{"model": "audio frame classifier", "train_examples": 39062, "n_mels": 64, "spec_augment": false, "win_length": 512, "output_stride": 4, "kernel_size": 11, "stem": "single", "init": "torch_default", "residual_init": "zero_last", "learning_rate": 0.0032, "eps": 1e-06, "ema_decay": 0.999, "max_steps": 19900, "weight_decay": 0.0}
Rows from block 4, named by matrix and row number. Rows with one number belong to one channel. Each number is 500 + 40 x the weight over its row's rms, rounded and kept within 0 to 999. All counts start at 0. Numbers have three digits each. After the name is the row's rms in percent of the matrix's.
# convs1: first pointwise conv (model.blocks.4.convs.1.weight, 240x240x1), inputs 120-239
# convs3: second pointwise conv (model.blocks.4.convs.3.weight, 240x240x1, transposed), outputs 120-239
convs1.174 098:437535542463554535521478523476492472471500508568508488542516522488477549448563535509453480523485445546495456461536465425490507503510513500615531468546453519449569520475525496488550551571498491492578456522502495531464496493498520515570443522551501549484540548490500536526477470466440577516493461449540530517541536593559507499452437459539490456542576484529446510
convs3.174 095:496578514529491458539491485483455450478489439508510538522510504451446380464505502494499516474550470452496506539470537517547435557522479486443520590489530501419509479517505503530503527523460545553424492509464521524443500508489484503587532492441523488526511551535470421512517472480472683514504546478469517545519496449533472392530508533536505537430495540513463503
convs1.176 096:475565485477559490394536475443531481395489516542583448562500515489488512516504445525473501466448504406545509446552480493503517524543493495501490450489516461514526439513474488460504439531490515479510499558510503539542550553505489534521509508420491472594494463480477508460581534415486505518496501464530546459523493484506511493438537465431552471521511565387373520
convs3.176 096:497457442474546419412501503434452610552499537478491494489515416474507511530520475503485483472435517561538532482520602424503501452489454442476455478505430501571544408492467519518510516517534533553523438504466546439545511387514491501487473523477492509539509414509464544464466508499559493529495586509447560481472478508546528570511517543527480506444493501473591406
convs1.177 092:548508563536471522423487490540520527503510508411449528468572451574560470522572453472463511515472483513437481511466514475477479502533511481480463446574542451544503502478499462517558481483557441519555461543476499491523507488495504426402464409516553527399467509492555494420449469520568586498509542475547517495429558485464531428514450533459481533517484509493501490
convs3.177 090:490509382449480473351495458475467524456537504437503547510540437466550462512496496485454525536469512484466490505522504470464471485455460535450498490464471427510544528561464462448488553484477482566552545485437526502467364442481580473509505430559472447463466475447497546496505493510477572505468473503481547558531520558545531490485485489502459537518495502515477520
convs1.178 103:533465530428536533469542424484514559443486485502528539556532495527549476414456512518438487468444505465451493526493474543458487455469521531529531463504458470557480559569465516516534588493426478523510502458479446534483582517540485489489487462540497487511540468452483510473509470498557513469531526410484537448426546491475414512554544505407420455449491474470525521
convs3.178 103:485508426523373582426499403486607489521480567536477492513553551496464513506518511492386500482490437457520557473477509524542470484561504534472478463516452472509447482526460496478533575509548470510502499511508479481539521484512529544551539553511516557482508472472498515448433487451471503532488519516448426566454481496453520522479505434541519501469480528421509516
convs1.179 104:522507556484537527478507484485463571463507450411487524500524517488472525494466486494548490489539395509498500508566535501495524474517475541483431513542493485384449493497498463480597539537547540509401465493431502546549413494515439512422526493499504583452508524488486468482463477540550403486443478487522547559562493541479477492530482494482560585599500485482485463
convs3.179 108:492562578481474427510501519579439537477505548551504447490459447469382503491507483448495492463536532537471495516498588494450538475540491558493515541510496557479558472484452461474566541436475508544496454531460492481495505449568443500559563571506465527509600424468544462514460566447583492527499490517497514481454466442415495532513527471517537442430482487437465431
convs1.180 094:571544521485509487484464495511470548451477522505489465540474516503497491501498539500505524408599481506496503440520546466444546425492516500451587550465473540543449530555456508510467555448486565550582493482465580485482616468439457488463480492497426465470515507546540572504543514480504514505454425482463578527488523528506448509555538454413428473513481515402500513
convs3.180 091:508456440500526530444511603444480451520522470445491592529461546483551501518503533490537508520582529520496377501502538440487553485450503466479449470477482526520448475541512526519472512512479492477518535532515478520467410534466474471434556418530494430487458534460497468574548523487504496436576502489514561477467537589575477427539502478425472529512528553551513552
convs1.181 095:563412576462496516520493509565470536482561521465447541489528483547457496475542465513508515417508522472529522460509541459498554457461523494454455450509528504532485473476437516504539458510494502562552480491483456441445469492514464489455510390514495467454500528501507550439503502466486513550547506513491510472463542496489517533504485454385518502415510530462456533
convs3.181 094:484559616525586542540532560480490490438423433521538516483493563558542513477427507498468518529465488549527526520497489585495439446490481594503502550544545512518497494377531506533492461470492514451464505492491532559523550556513482506524503542457499479429460507552506500525513517507513480574573524494561415526512504526485477487484519535446526518495483481540451523
convs1.183 082:500466498502582525474524496468441544457480414489556504507399480484516466512608485473479484460425471467447495504480491537639532544423523443518410548482525455488443475514565511489484527463523520453473467443474487473499518464465544516470461463474584507510477430485480574553474510444468517487463492482422505582559488559484545513483458497481589556540452510449438563
convs3.183 077:483484545478646499581600568463458579559506453513454528525556455509516484506488523486444481533494535532487531510416559495522490410479505493498497518498531494546542502469458518495509485427499506537567466496513622495406558485539489546589484536441510494516564518478493521526496465493486460492474475523558541430456465405465526484496467475506515460518486514484484431
convs1.184 098:468443510516418513496435479456463520471507507504522432465549446537504513538529482494526503477469486529521469596519498549437560454456536502496462521502492520493532522446513536470452507479517487532564511527565532494421532534526560472500461509473454454510523478571537518427476523450525472518494478509447459535467447547486489472521497505513544475451388574594532530
convs3.184 098:480481438534544498490599484513510457466528550547494528581433472477470482463529545495546500490461454497498470463532577517471469511475515499499531548507490476526543457536461526530437482491463565482470550525442493496435525491423526528567501493530444477492518564536574473527494534470530525512528468470515482479528470478519497491489426459460564563427431459481489545
convs1.185 110:557516430421465545520530473552494489466493557559519489495539495530525509507446545450461460524466506638534515427548506455409556534453469525456509488419455548478480546526431503520511408464494524483431528558515513547507469529533516402485520475485481477462455407505509487480490398458502524508497476571392506511412548486464579457539499477506451531495465520546587526
convs3.185 109:570436471559479539488468498506525497512502572529525471534492498519487487435526492508475440564471500403482511506530466588461460477476460510532503420507527468513419497456498416459479454489548470528428488467460507486498597527477477537517465505542481401489556483511570471448513572507488507450473465482396474478485472513552492510557459521515497583530541540506564506
convs1.186 107:528464508546508493489578466643481488557468461462546506458563482496508575509483572518517528484492477536491529494506557530456430554501472538511513545476558473509443508476549504476537506470491468475494478441547438484472490498504500510489429399590487515520486492499542519468466504443565537573520472488580521551477483512550449467494537499501400494510528461506496538
convs3.186 103:419434455478578602488459455530599505558513452566497555530468463487459571452476507478506500507575481564484348534489471484484547537537505447508471392499508503476504464485537491464560519543511540502541478473501509511435512587506504475458550469459523475497553526487504536513526542486548507493503547462459497488482501443499481469520523485471518546458481496521490487
convs1.187 105:650524538476491529500503509547426521448503545489522442453526450510516508469410491439542465433437489495461515488415440501536459473424459442554511528531464525523491463501575511494558491519476429549504454490498514485404499547413475410513425558509504465452499493553509511518488479505519477519461544495497482477439524508484489495511536549540463453505492513557447464
convs3.187 113:630550514509479509517447511497505560468508474509471436532556540521455489520493463464503508437503494447503399456579538494492512476552499579493487459534496494537494542453466534502458604525505531537500554471487507535431461496445536477559527448467500555496548413516521522533586506475516504489521549501448475561457524472532512456467511561408478481482497522463549550
convs1.188 099:445449470501510499520505532421572485553564517512442470466479505499462489420510537512454501556559519509508465486493532422497432513553515604512496491454500559460522507493547542496504515482473487554568522484518509505547528480507569463543482545466514453507490489560545442505497562468482500450549554477554487465531456524580522517524481505524515435467468533624447523
convs3.188 102:534530477459455507489508493435520519552538516448483542516440501488533548514537510487588531503573423517486533536462426447495499486493474567519467551494498524514546521554448500444503468452508434402454485424558477457516436478456477533471524470532502465539437533516459547573574508463558477590443544479551441537489497561510505524566498454477483426506481464442456501
convs1.189 107:533532443490495462532497380533498483453528517513508515492534434499476463576454436519495540502506591476464484504461524526505534538416553474513500475485581480536442550527513486523462544538497513435467534532475501500479499552554475423450494588441524535483466489518521590498487466474604537556495484486482481508514500529513506510499492487452544555510450460505541515
convs3.189 109:536475487526590536481493443502542546367549473502452485444518537482571488474483453479377501509458400529547437522534503520513519491515435516512497488575501494452469476487504600470501458585546436505523540494562488517498494510512566476485442485524553534467510516555481475518475463519491453505463455502554497541466566495491513530451438548501484478551462518526465506
convs1.190 087:511467500467462434524560462479514483493579537528463502467497456535517370497501538500491514510548517488507454501521529458537532359441543422487471451491582526563482542544551487556471467518550511528537546502500540500503461517499480464486541410434461489553473524506465426478423497466422374537517524589517517413463510476532499499530525518495475539418508484503475536
convs3.190 089:505498554495492605573453489440496518494460498549538488491514532484478488451478513519513517489470523451517489451539620527508478546511467492418507542526534474535505534470551534552484484488483450516506463541428511508492532558457500489598434491543499461430469471542546433530474479518435511542499510512451512545452466646510447490492464489468530571464465487585416535
convs1.192 095:487513535418469497417554495495546499511529516437461472494507581489534416421440542484480437479480443472511455476506501492515529545566527534496483517457462496487485505407469543473534549517558491555502486491494454437474475497446472542583524479541523473483619487490493531499505505438549483489473524461511541542556501480552471454519531495441407468496493492567447501
convs3.192 090:473497436429469495515455492494508574512534519549533533525554501431498495503489451521500564478574430488427415477492563461544543385531458418496485424520469541518445540482451478484533517477483429523519479485486437446483444484537505482491495493502477475534476447492511533467503484503479587496483477526415444534513541682476493414485465512517475539433501518512457538
convs1.194 104:526502478459508565509473515513490516435416504512519461546427522550505498581468531552492525407515506440504473505473526466562533465520519550455513479575560528506518437575526521522505475514504514422514535428541511460483481502498495475459521541467589457453510509478586475488526512479540466505574545499555481529510494501505501530554485509493497448465512492474525501
convs3.194 101:525463538478520529451561514494439487547523501557454483541508410471484458473593543486483466544457513565484454524489506525491562607514493495522521472437525527559502520527464487477522470456516507594514487589559523492501586447528421560543480491501499504495532448436553459532455465497514530418508465508556484412529454497498533536486543493485558524436504582479517422
convs1.195 104:551451517471491503517472559528440576462472514492532494467550417492499536409505454520470388491536461539493532447490529504576510496498468541473468483556535477478456480526608556520493543514466572512496518493469498547529496520545540512524448495525548463490452507547453480427534534515452571511531512387520455533530501566488544525514462481487466469538512550508519552
convs3.195 102:440544428541466443491528489508454545470557475596507493489470479539446525541433450447495545494434544545526562495478497492502494399436563605461531573511548504547495482489479482495501527472505564510482532480567571495516567426517478527390473516482497509502474469464508446530563457556499428406535521485474465510493494429553496464506503554546524489505519416495496515
convs1.196 101:495528507575538552474384491515469498467503501505502489572496498472537504497514578524481497465491511517514453484520386490458522424475426395476466505509485511460539518390417528481496437482504446587462510451568530515506559547452512471530481443459498535470467475508448537605490460478493503511534469489501553494474517575540497471510460480437506493459469461467535512
convs3.196 105:481532495541574511508561418472454515498540439512441530511542525465507522447451464485561519449520538445519560481472507575519500416559533526502474556487474496484486568569411540472472525486489478542562458497542568504540562516433478469500566536522479443513527533518480446575574545465507520496477494473466505491530523498547521513520470544490496430520465421471449518
convs1.197 111:543484500521527392433470498460493578512515483472467444504440454495507589564537541503480460545482550508585475504517523516486493553532494498540460407502523476437542455488522544479484469468539510509530502477514510519535512487543414537518527539482430517479459468480474485458483499516514428458470546546475457486510484497438496404485467504470526505548481502527525518
convs3.197 131:566488461481506348481463510541436497516506511506451512530427475478514445464532508500531462505522465502460432488518506476502490617557479497517490469495506529398553421535537470509524468459528568509474543560413454496495472448525562528529522520561477496535539529510497453478530554408577547493537596489513554460545470503453491495502527464505453499477481555446515462
convs1.198 111:526540521568502587495534469481585528462404501530555489509512518565537440507502474484492530568448517472518536515455565513469569504488449456524485423484536403481465518580515488563508552474508535527556472496524452531484510530436519518440560548503489477451511491445468497508501499495515473470473436516501512484555522462547502468464515474561491483474508587450503506
convs3.198 114:472577487477481493495502460489444479463453497517507527467449550474590522492477468551466509476553422507537561528515492495446425523470506468514515520496487523590528584454448463457528477481504513499479472467487532485529508539483568510463502535513496444475445525560350520504572460497501511546538532523493487611571508513473515452537533440493476511401478457519444527
convs1.199 110:467455523445515511517430486427541523510512492488502539533460514599491483446582473521526508536440451468498497584502438498534482526530451503463492507523446508566573551495556506514497554513452529551552532498524395493481491459528617436488489526451499505521463516540518488444482598471437462554467519457518523503477478508475534465501495552500518489463499455527450520
convs3.199 113:475422445519477593531473481422517442572427537576487509496531514558460536494501513559513543491527521523510483493486414489493497540477473465455523477538541513535492536487545470466541472546542423460520518436515483568528503516509508470459469551537518450500442551596508476469502460559444525501481520490458529519510553642499492531509531456497521564520507516546545571
convs1.200 084:426528475477482567526490464505525480442524537521535476507559586514509426519467456499509537502477513534538483554512410497479498534552543458528480490451559516599497540498583482454559540480509524565461560537548510458442451587444502474412489528489486433424486489455513508516499486502505489528496519490537442491523462472532481498514522556538473459469496526572513498
convs3.200 083:481436465498496498544485474512530530535490483512433462516511492431489485490519543521473497465518476537503485518500509502543505583462457447448466487540520493508396440451531500526484510457495511540533476511489566507419537544440529477533471471461486471508528437568504490508516543540469503479483481560491522508502467560497523471485525494468611587479462533536490554
convs1.201 099:497515484440475472492476529573522597496429494462489530496565500465488536477547488492496491462461559546416549525471498557503528452558461542547479542507488447474406489508530448496437513502495483492532496496480539474614502432473493526460489544516475506529483447539486532489546509520564579612529481524592580531498502516530507484473497513492494503507506462457468569
convs3.201 107:507487433478525495558470476566569544468566461516523473515524467498521541486487540477576431544468539514444445503499570474467531451504456488495505517420482547465575427473504466512500547538558519526435536468509518465402507481549458470463544567493495435500436477421512571456550433493472471432564513474484423516592481429521502447447502488468468515407508581444461475
convs1.202 113:514568521485512474513420533494533468480486503566593491540500543508496505498490445542515515495452509480527488515476539525501493489525480465474507445537514476478459432495587460544528445533480515437558487511499532468530501505536510491495507571431611473471457505512479576471419552414498575416509573517529493514476468464466515466564416514496504544529498672556517485
convs3.202 118:467508513487433466496397568513408459507508525546530508530476514535504508476555498511512573523432531474560516507575452442494543533492541451506458500518522477497461487541501455462487537498466471462471484513468485567509505472497541494535512521568459481488511451563519465504534577465491572553502461485482543532525502569530471468533510490598541474520549410540499407
convs1.203 107:555540472496545530449500476534526523469522419478566516555527504478538504490498488517442430525461573424507505531489499582490500488489538552519516455487479504569439537521527518516551506489428523459538504472510425494508597493515534484439439494521520520516518471497444527445457477594611518496579455479523492479441515527453514515499559434423471537531521503464476463
convs3.203 113:490517499482576473540535482521411523421513420483516533498519461506547495449538501500533495511468532533512442542462477453419489485465498481553497501403492520496569559416538525531478496487417513602505504513511487464446437531481489473487500467533480438535476546500489482510498522470495508459514472526527516467604479483466466542428529505438476428479491476533423407
convs1.204 105:618537523500516462485480489495524534530465480550528563522534475487508528528476451504514505490495495539482503462521517517469505468456475528597519434544471511543510537503436473464524486434535464514452494491472543484460478483515467470453486458489491503483352494541470494502533451640521444465470493456515461571523473555543555454503461522500485485524484565470498550
convs3.204 109:495561529509442507519563479530514407502438488549564581470505528494517444466542546527534504398484458521460538505497562494479510458482541503446492595484500509409439483504466452519488545535455544572484430510475493508475522553437464507457513474527505550489502512477466450530487496502460483557514483515489510492495496432488483517493458503502477450529520496527441451
convs1.205 101:632557530496526482493499545459496505495541463510492507518526453462529464478507566553517472425558475498483498514443458427515389489430556451504507494517443543562544494528517509503507449468525423554548484456577554541498512467499471479498526540556520508495492521558452536540551548449497538433488476493465497526428504554501547490443477475500536521486453535416487519
convs3.205 105:635518465475496524486483575498519516414510503440489465513537477541491453504470481514442423434472493479520432451536507590481512507570455471534522523526544532504458460439480498467519489536389480547528490438496551526520453439554500540596491499543483490499510566547504474461529473455451474571470515496468509481503537513430495477491534508502473527449534491494530452
convs1.206 093:483530502501538508481529480450550591586497487551461488560568500485463559456470490527485527467548548484525401571505511599402475535444498622401474508438485492516492493482491476486431509485476457527542519480521494508480444482581453555577555531522467419534571542482515548535525433510501465466524485588470509447460511542443528471559475475473519459471494572483502524
convs3.206 082:518551520483567435478507524570428545465507497539440475510545508515489416479474504535466504445532541508549499497517514415501511580528473507543503518518493490506413504494483523479499473476496512558507511503430470495486443543539523502493460568624489515468551551544448441572534535520583581498505523484539536498504510501465471583493521458466491496545498466493464470
convs1.207 095:527533530462511487485603509414564444520574509552455443439494509528498423431489466421523483494536552481536474474516548495469523471508376503487431484492416485479536496555481470512489541531495501440525524543549432473552491413503500449457472544537468462483436544478472530375472551522503450533498523497442537429438506506551555519520511442450508478497510460573591562
convs3.207 090:526545435502482541446534520514415535522528476539495501515502503542433505470475469493489525438484466510564547479506500487500432410491514524433502535466499462548562417483452533542446576526529459490507543544571519484487472469474472526590509555372518537501450512539550504545562488529533564529486505479555549489533474488539476502471457558476474511415505523521549471
convs1.208 106:481537434548478460511533518548565521555481433462499576525476531463462466520525485452550575533482484430516532556538439520555541489517478454533485562510489471499467501482475517471486534564495509433535496539513468566507468506506507467480390467496528529538498543539555538514497464599557501502463443504488521527461477578484502531490503547546519515495498485507462537
convs3.208 099:594485595562566412531476521560459442494459504506487498500507548521521444519471492568451534528501517449509559482532515560491498494479566517534533529557478381445533496494497504486515540542482545470551481485432511545544487568514533486568518520600546511449520512442515415467453539483556510436451515517497499540456491445466525493450478542524553449504532456478529519
convs1.209 093:439498521509530524511500534489614480573517466518534508529528508527499467467537471496474530417439459491455454514560559519438469523478562551500461554504480491443545515397544518522582541493484422479558446503529464471532558432523492472514483503514486492496538498496516516546555501447545532561532455463491493531575443523575479491443536455503533479497465449526481546
convs3.209 097:374526506549527509472508488502609521466479489513503546538508456446461519485545484502537523476503424440511486512504515550513495558581474451430519563490536452519424559543417577468433508505465494433529542495454555537490499573525520524458527552469483504451531530487525404532524454582467498490522561514482535454457538508498513468484452480480495492453436494546514541
convs1.211 103:533459502459549487610498508583507487443576487506556545493494517477553510502540519466505483404507529470597408503499561463508514479431530592548570497460495478517396520470543488504567520466481480451444454447415499530539463494498597447478506501524527484527520538522536540461528491518582443511587590507451479562522509567540473548459453491553501523441492501512530459
convs3.211 109:418493547514539477418472553481452498531491489529568513496513448499531520532475522529526546500505577520568559517448459514468521594442525405521462475517496532539519522534465478490520446519465460494506506555521508477574527540530495521482535527496448476516474523531474478481450539495449450539542569470563581443522470559487533582502613438514554507568472432478569509
convs1.212 098:458525530464499501552478445437530444463556493488492535453510462506516492543534431517491473497475438497493425502582536426529569464522516499585520501519547467537544521485453429585506447477502484498524439505480436476505504509538575478462515454496541539584467483567544491503533432544508474519478452475520507562509545639477511508545479454468512448472521512510454538
convs3.212 089:514519537503525575486484491469483512496497518506479445539438542491437388510502489465510493473527524454552500552455456465522456531563497530470511476522566497353551526543567515497543536549487540517481461505550498444524465547557506492596490551443512500504520541506484534540494518564411601451502543447492539512504502453516449405534461564546512565509486520536446478
convs1.213 098:493543521527550486506462490561507520492473504491499525473557499526524439484562438504482499535461515466471472460514567479459506517559465508476471445448464506526440476487444441490564540488584522540448454490496489495492511498518450491442488484535574451462468523541474544467547454527481600426505564502491520527465520512454491430555495558478416495473452486513454458
convs3.213 107:452497436480472557464482508474448495561516490552479427505569458493439516509481488483457478534486516513618421501554464512530493532454512418447509513517502452543496445506462595516449527487470505509517522539435456476512449516522511505553532566493487560512460521553514425525431461511484545528486490531529548555493470496603518498482583439464535554433480558493559492
convs1.214 103:484503484465501478500554446526500451463511471431531487502574471561498454568446502531453490537537429507482450580546480587519515467495516483472519497502500537531464480510474462528534513533473525543543516493526504536486384394532494500457464529455465524472506571491494492517428410543542382469500523565439507454486535484443495438546492499517525571506472493428539482
convs3.214 094:477532524459508504450441546579543655448538453493531531534523483465455619469469505462474499488554494516479526480557483480537466425483444510500480483503466543600504483453452530557481498498447470539515486492514496544511505499498523498416529468462445546489498483516511507546501544465551367536458545509542476487461450496559536562467467549545496451467489455479441505
convs1.216 106:477530540472564511448527450511569541492537515472558408500502516531553508560534478541489479510482496508445585504478475535489528541559511577503457436556500483432529489507489478510540460474524511469514590459479595516468507512497511436430546565431489523486421452500474441475521503505522478478536472487494530475507484529475513451540485516429455501559436544515512511
convs3.216 098:531535384474445399473477535431514479598487548480440561499495509484540465507531514505538470515475447461474409449500530483481519521527458566516505507505471489447535408579460457529540423497504513395566515537444429538547460406521463561541511462531463450508515560471537481412509540440545559509459523474475508473506474489486515542508493492508484541478500504460570458
convs1.217 108:520535520489538481458460505508476540472444578539628488461455474509370454474495530527526486530431461564498483546507450396476487525533484543442500477492531483416441525495500509512486459519567561445455520498484531464512409522489467471524459475459513508480465417452528500519488569468505492510502535503606484516490492486468506465424496526522512512452487495534525506
convs3.217 107:439462416564446519476531551521478530549528561561500455471493489535505482480493544481589584469480513595492503475505559444534439541481469521478472570490549483477472461546569505548453483513478468456503464526594543534502511467443512503513454556519441573510454533523628508567532533519479482499498509509545465467531499553537500461482527453513448499481477482578528461
convs1.218 093:482590557534467495523466514557501522496544571536491469517532509501488518487479546482489518490474540461426504472481527545527501432525586549473500545477558502515486498460431482545462472549504529509459623445489490419511484495499420510480451530495477490478494425497470567505485431488546449534509519528512517541503471459489426476488476526512491408468430487503472513
convs3.218 090:504452424564503552475554531458542502432535467505514486505528536537428498533537450517478562464469507453521501494518461599520504442455451433474517467549473495488492487555451584521521523546504483572509516457487491474541536553438563518506501459574542535534495559560518398514513580462499519464499512484554598511524471490549477448507445535566518483515524471510550488
convs1.219 098:514514488455534519562477524512485489478462516532533502565501533484486520459510521471494517434499624469426405463476486554515527541433457499481505469557439494504416475456481423501504514461514481491409481486468418482516479557537485482531487551462465463518530530513436559489473472500513454541484552535491476561491554512535482442469601493509549557482510487493485477
convs3.219 095:509551517512448488557445511500473528516480537463513409489501501519482522459506483474446515523468508488538482510517449532498460586540529441490513504465542516473444482436575487517514456521472513440378552497605546538487542439530475475467490537451489482518486449505486449540579511501505494464582404507462472543496497492449470511490505476442534470419565503477506464
convs1.220 097:555438492465463481552477560496477522446530506513485540467495441528493524491551445491487447499439482484471499480498517577546455468470479510459496482388474509463494525558459502507443504484437503503466521542466499493515557455525508475492561518497567494488512532494491519527558488521509509502406542433517565426434505483543518534461538457443528527449508498544516565
convs3.220 094:522599449497473565562507429496505526518563456637556537456519521549496518523447443503440508461555453527531587487470494551500448403490511530448523522497431493511418503483474484490497538477469529416589509498480514546486541460522518459445529503528505464468464481461437523533532526536499482468517435493551534394475514474541499477498461475439490491469473434459456508
convs1.222 094:577504527470487495514366442460499426492511527518525498565533495454472460535502508497508596510526547563495495479501613453531489458544487444485507484520484517506567501527504494492520511524524448547533507496573524530466609457467504515542458493595511443550496511525455500464591506516504497481455497419533441540512564543503520583449516482460552504511496438432479483
convs3.222 087:543518469490526457536517449543500382466552437524531525511429534451573471503490482479562515527422477530517432504528487536488508403512589478512545505507495443482469527497421462514537504505510496569489573470456540475504595503489512458543527589496508430533472461457554582530582453482531431492532471515501431484514503471470497488538465503424488469432530468543463481
convs1.223 112:513491505520472506544459494473429509479497533473432498566531535481492477504504587489503497496515461499484554520579485487489530480517524487487517517567498525564497492477601508501511516496483546539482532514521544541536508505464477525462458457456437497516501505521514573474534425471518512521440478439456487414511517479537474492577469653479494572493511464446480490
convs3.223 117:457547444529530544539544467517514516522504515499473524494349487442497500495486443446528525522498438541493495508491547491506458422467470506477487504436443517513520515473486517527528534500522515469554435475484388472439483487465497551438533525524471513507500460496588473469536537469453493531467452473582449501520475476489490533530522407452505474473530430523476455
convs1.224 080:449476510512481497535476488471474538498541450460499561513482511498496436521516500576508414475520451426538473505541466491551512451441557482627530494529556504586502551537502470475537451548552456470547490469431438500499472486565611514465497492472549478454535555446543540506461476494484529492521473477458517558576546519536520490543438522527628491537443489465458509
convs3.224 080:519519472509485483442487406540585411459485559380514484496434525546541450474530527509449530481462488407469476507470417516522520456488527539502504509509520448402469578485524500566491471469558464435502503482473474466521383426491488527503508543401525523491462519522489586539471519542506584510433408547473446496487514466541493503492400542571474500536480485528479437
convs1.225 111:498458430478547490456540484542551509483481517476469500493596528538480484570449527474537532497449528494433473545492475468488495540541426491496500452532581516526463534515488487449551528504501547533514520470506546514462489440486471484508519410491507567508514529421556447470542463542545483504560506448487456498469504477460508475536547520467489427466510461441514470
convs3.225 114:470482445532549482551544492548483570463506501557576454513477516495489515475498534510513450494423553467480487500511526638470460471484462551538508495500500506517492569430574458491574406529534471497372467496560561486503551483502522524470423498520542454491509481485531447533521526491501510459548553450493487454506502480474508530480446518520496568544512491499409559
convs1.227 108:522574470469508492488490449548473602543461492495544443486462487540529507514481562483451602444553472502542534436559449433468536429500502532493461499540493503494522560506491549536505494470569511570532466556551408507511520441509457561524559507487473574523469531516567515463422610468487503474455513570473485531465480483487487542521487459457505540529477437527546576
convs3.227 114:456521431465476387471474527527462554484558554605482484489472488502517507521497473462417450517488519472537541477524490509480459486487495437501500433517477477536540450536552482568516479549535550510473515514521452497461484481453501534467524478521522515549538435490460511522513525436535583480510526520527579448498484448531534583484545445556561513517512533450533465
convs1.228 106:455474475506521542458527479520501515509488511530493545491546509436547537473515462478512461545569466480555513527586523442442526518475532508488459466476531448455526481563491455593512518542517435503542537517478387512448555522550475572460508501437458515531552543470442482493485480493513516497495495563349501491476506438525451480488508471491518531453552490495567493
convs3.228 115:501515474455517490446562467512531513507439526469531541493445569481597533500509501516481537484582501455474537528482481521494482569520451470501475480514468533546425594484472446497508508524553474510476474602574515502485566518554560522432529459477493513454410534468438450573525462540472488531485467524597531525506515491520533527465483539484470448539489550611493449
convs1.229 107:539498475510551535400490537508513511469494542533526447568523488488467443497468498458457502421564514479472542478461494462422486461532499463504528477520429486501503577538578516520522448511534518509489534437536469552480531485491405449468521412517434480539538576475435491377413496487533547529556453492469468522475520496516532440550565520391478535482503552502503495
convs3.229 102:475462547481403468389447457540488459428435561506574513466462473529544479508487533536521520554496508503449492501517450516444549533479510440492466488484439475503516513521510479471504537498486514553570535486470446560474508467429550481517528594564494549500509417505466575396479478488574517503475519495431556574422513453465471548485530518613488494460509494447554497
convs1.230 099:537532521512467431475476574614508503543527498483431484472515501542548541497524454571504502533494515535417516524456475548521494533496527502486533514477514543481457483448610518510485499515602516522515497455465526507488412411536431515522488536558538545441480551548436402487485520469536445497528546487423470480480501529505571434486475507562549538493553483547494475
convs3.230 098:540517518514460483486500566567442532509518452375429482468578396487475494518510422524560536446488538424569512501467606457507450473527512506483512568502470492436469526539456484530436537505455502475578521559469489457511465514523533488466539470520521525549412521486449443512509445459491550520467522527453560517503488425594477526488484452435483481481506497536574428
convs1.231 100:542579467466496439552475508524469563436447481509509444465554446473516499479501431469460498438457561507564549486478527440483552507541481515489492531466474503536422494540540458494508483484497448527473542485476562507489576568494484502515459505443462525443507411562498532476531472515477530525478455461531485434492469524469510560504513426453457484490458487520497428
convs3.231 096:548506543581499513461511465560533440567544481473510553488459435485524590477514493497483496583437529486509555483453529450470503495410540480564487467479437508458472498484527512537482464523431482553488459486516483508459482481483536459475500491517497476494522490441504515513477459446492447456514404466516480401462467504504477573462517453520459467536532446501546386
convs1.232 090:471569481472461541476543512512456471456416532549480547558558490517487497512473567549468475501505502492487450517531469537507490567530482506496534433454512538552577477529442487498500500489491435542493529493532561532535514498481516572562563491498501497529569451468455519493483430549471498479522447508526550474503540485440547523471489484467498520409510546505495554
convs3.232 094:503534500552509454454525514568474480422474500436488444456553506465449526532492521502508427489440518523452543496532587507482470568515513552541506612487531524471407490491497530499477470423530497532496503525431523483502522508462570460481496502484557509501519579521516448503530520514442428454512459461483452581510495505473487582508506411508507532468483452493484485
convs1.233 107:461480508591507541499503478478505471477578522503558492462416523515529460431441559493457512565483486556454526497516427570552555418471517450496479474397477521502457522457474446457477458473467519538460458494405510508506478538500489431491536476423499533457524517448490429502485498540480514532423517583514566494528416460529481503438431522483498523498459515519518534
convs3.233 104:511526523502462481459386498459534414507458513430515511524522516561546496493497526510485420429526464478509441483524446483494541493508511502523543467519522489472499468526513456483526479457534491390449480496462461488493479441529449499544464425512528559504495444492513539411470411517474519544440520492505565516473484509491444504542564578467512503507530541499518446
convs1.234 093:569470581411576453503497559500508547501542558532479536471452504545476444447534428519521493534480534492481557499513553418520471479463531489538501496520464488473479522513477519531549474400490500562455465509517480529512565510506540484450544470527512565558445458489553503480485549523554564443412543427437495554523544511598467530438470497467503500433520510479459551
convs3.234 091:535401435448502587508416443500476530522562494466495526549502477443495473531539498489524549512492473541467506487551562389512504485470464470552448520587474533557473494539476487516507523484410538456458478467555501536506493467479491486495511463557521503532518513510425494544568499524566545448537472457445524466538519518488520465528503556472454546411502463486520548
convs1.235 100:436434504494594474554493511506557451517496537457548508542445533513469410586487509531521448523497490491405437534558515506574455466534535533510501520491463510566521495507487554494497467452475459481478580484463510428497468510542513534541535437512551493558581502498491501519584428540520499451551500529445502505417473513496507515506583478458433473427485525448482514
convs3.235 099:449566481557450448526525461565484402515443550464455490482494534488426531501442540515468457460500484449451524511562588535550449503494519561487469559520520566519432520510501465499523549485464497547489509542550482538489475523558477473390524591512523527506403517412443420510472502520500478555481420535539492548453498522439517562447475493540492514454496520481521514
convs1.236 089:532476457487508518493579487490553490542424564518483437494480526526510467502501496449493539490515563514486473543479460531491472493508405505468475468523436510514543480453481518451478526397492447460516477555491534455570491445528426506517494469514499503498422479473462544558502591433430489477494510516551479540463493532529520532475597489444476483514460538525498501
convs3.236 089:495404413462545468463511485481602450519526501516548495496478487462493522527489490511472433533505484537530426516488460527473489581517369495523543459539442480429497405441533632484527468541517471531536484466504442507520534520565483505508507483443517488497454498527554522461458460524491447515504443513484489576524492491499484515471458492454544514559543535499570535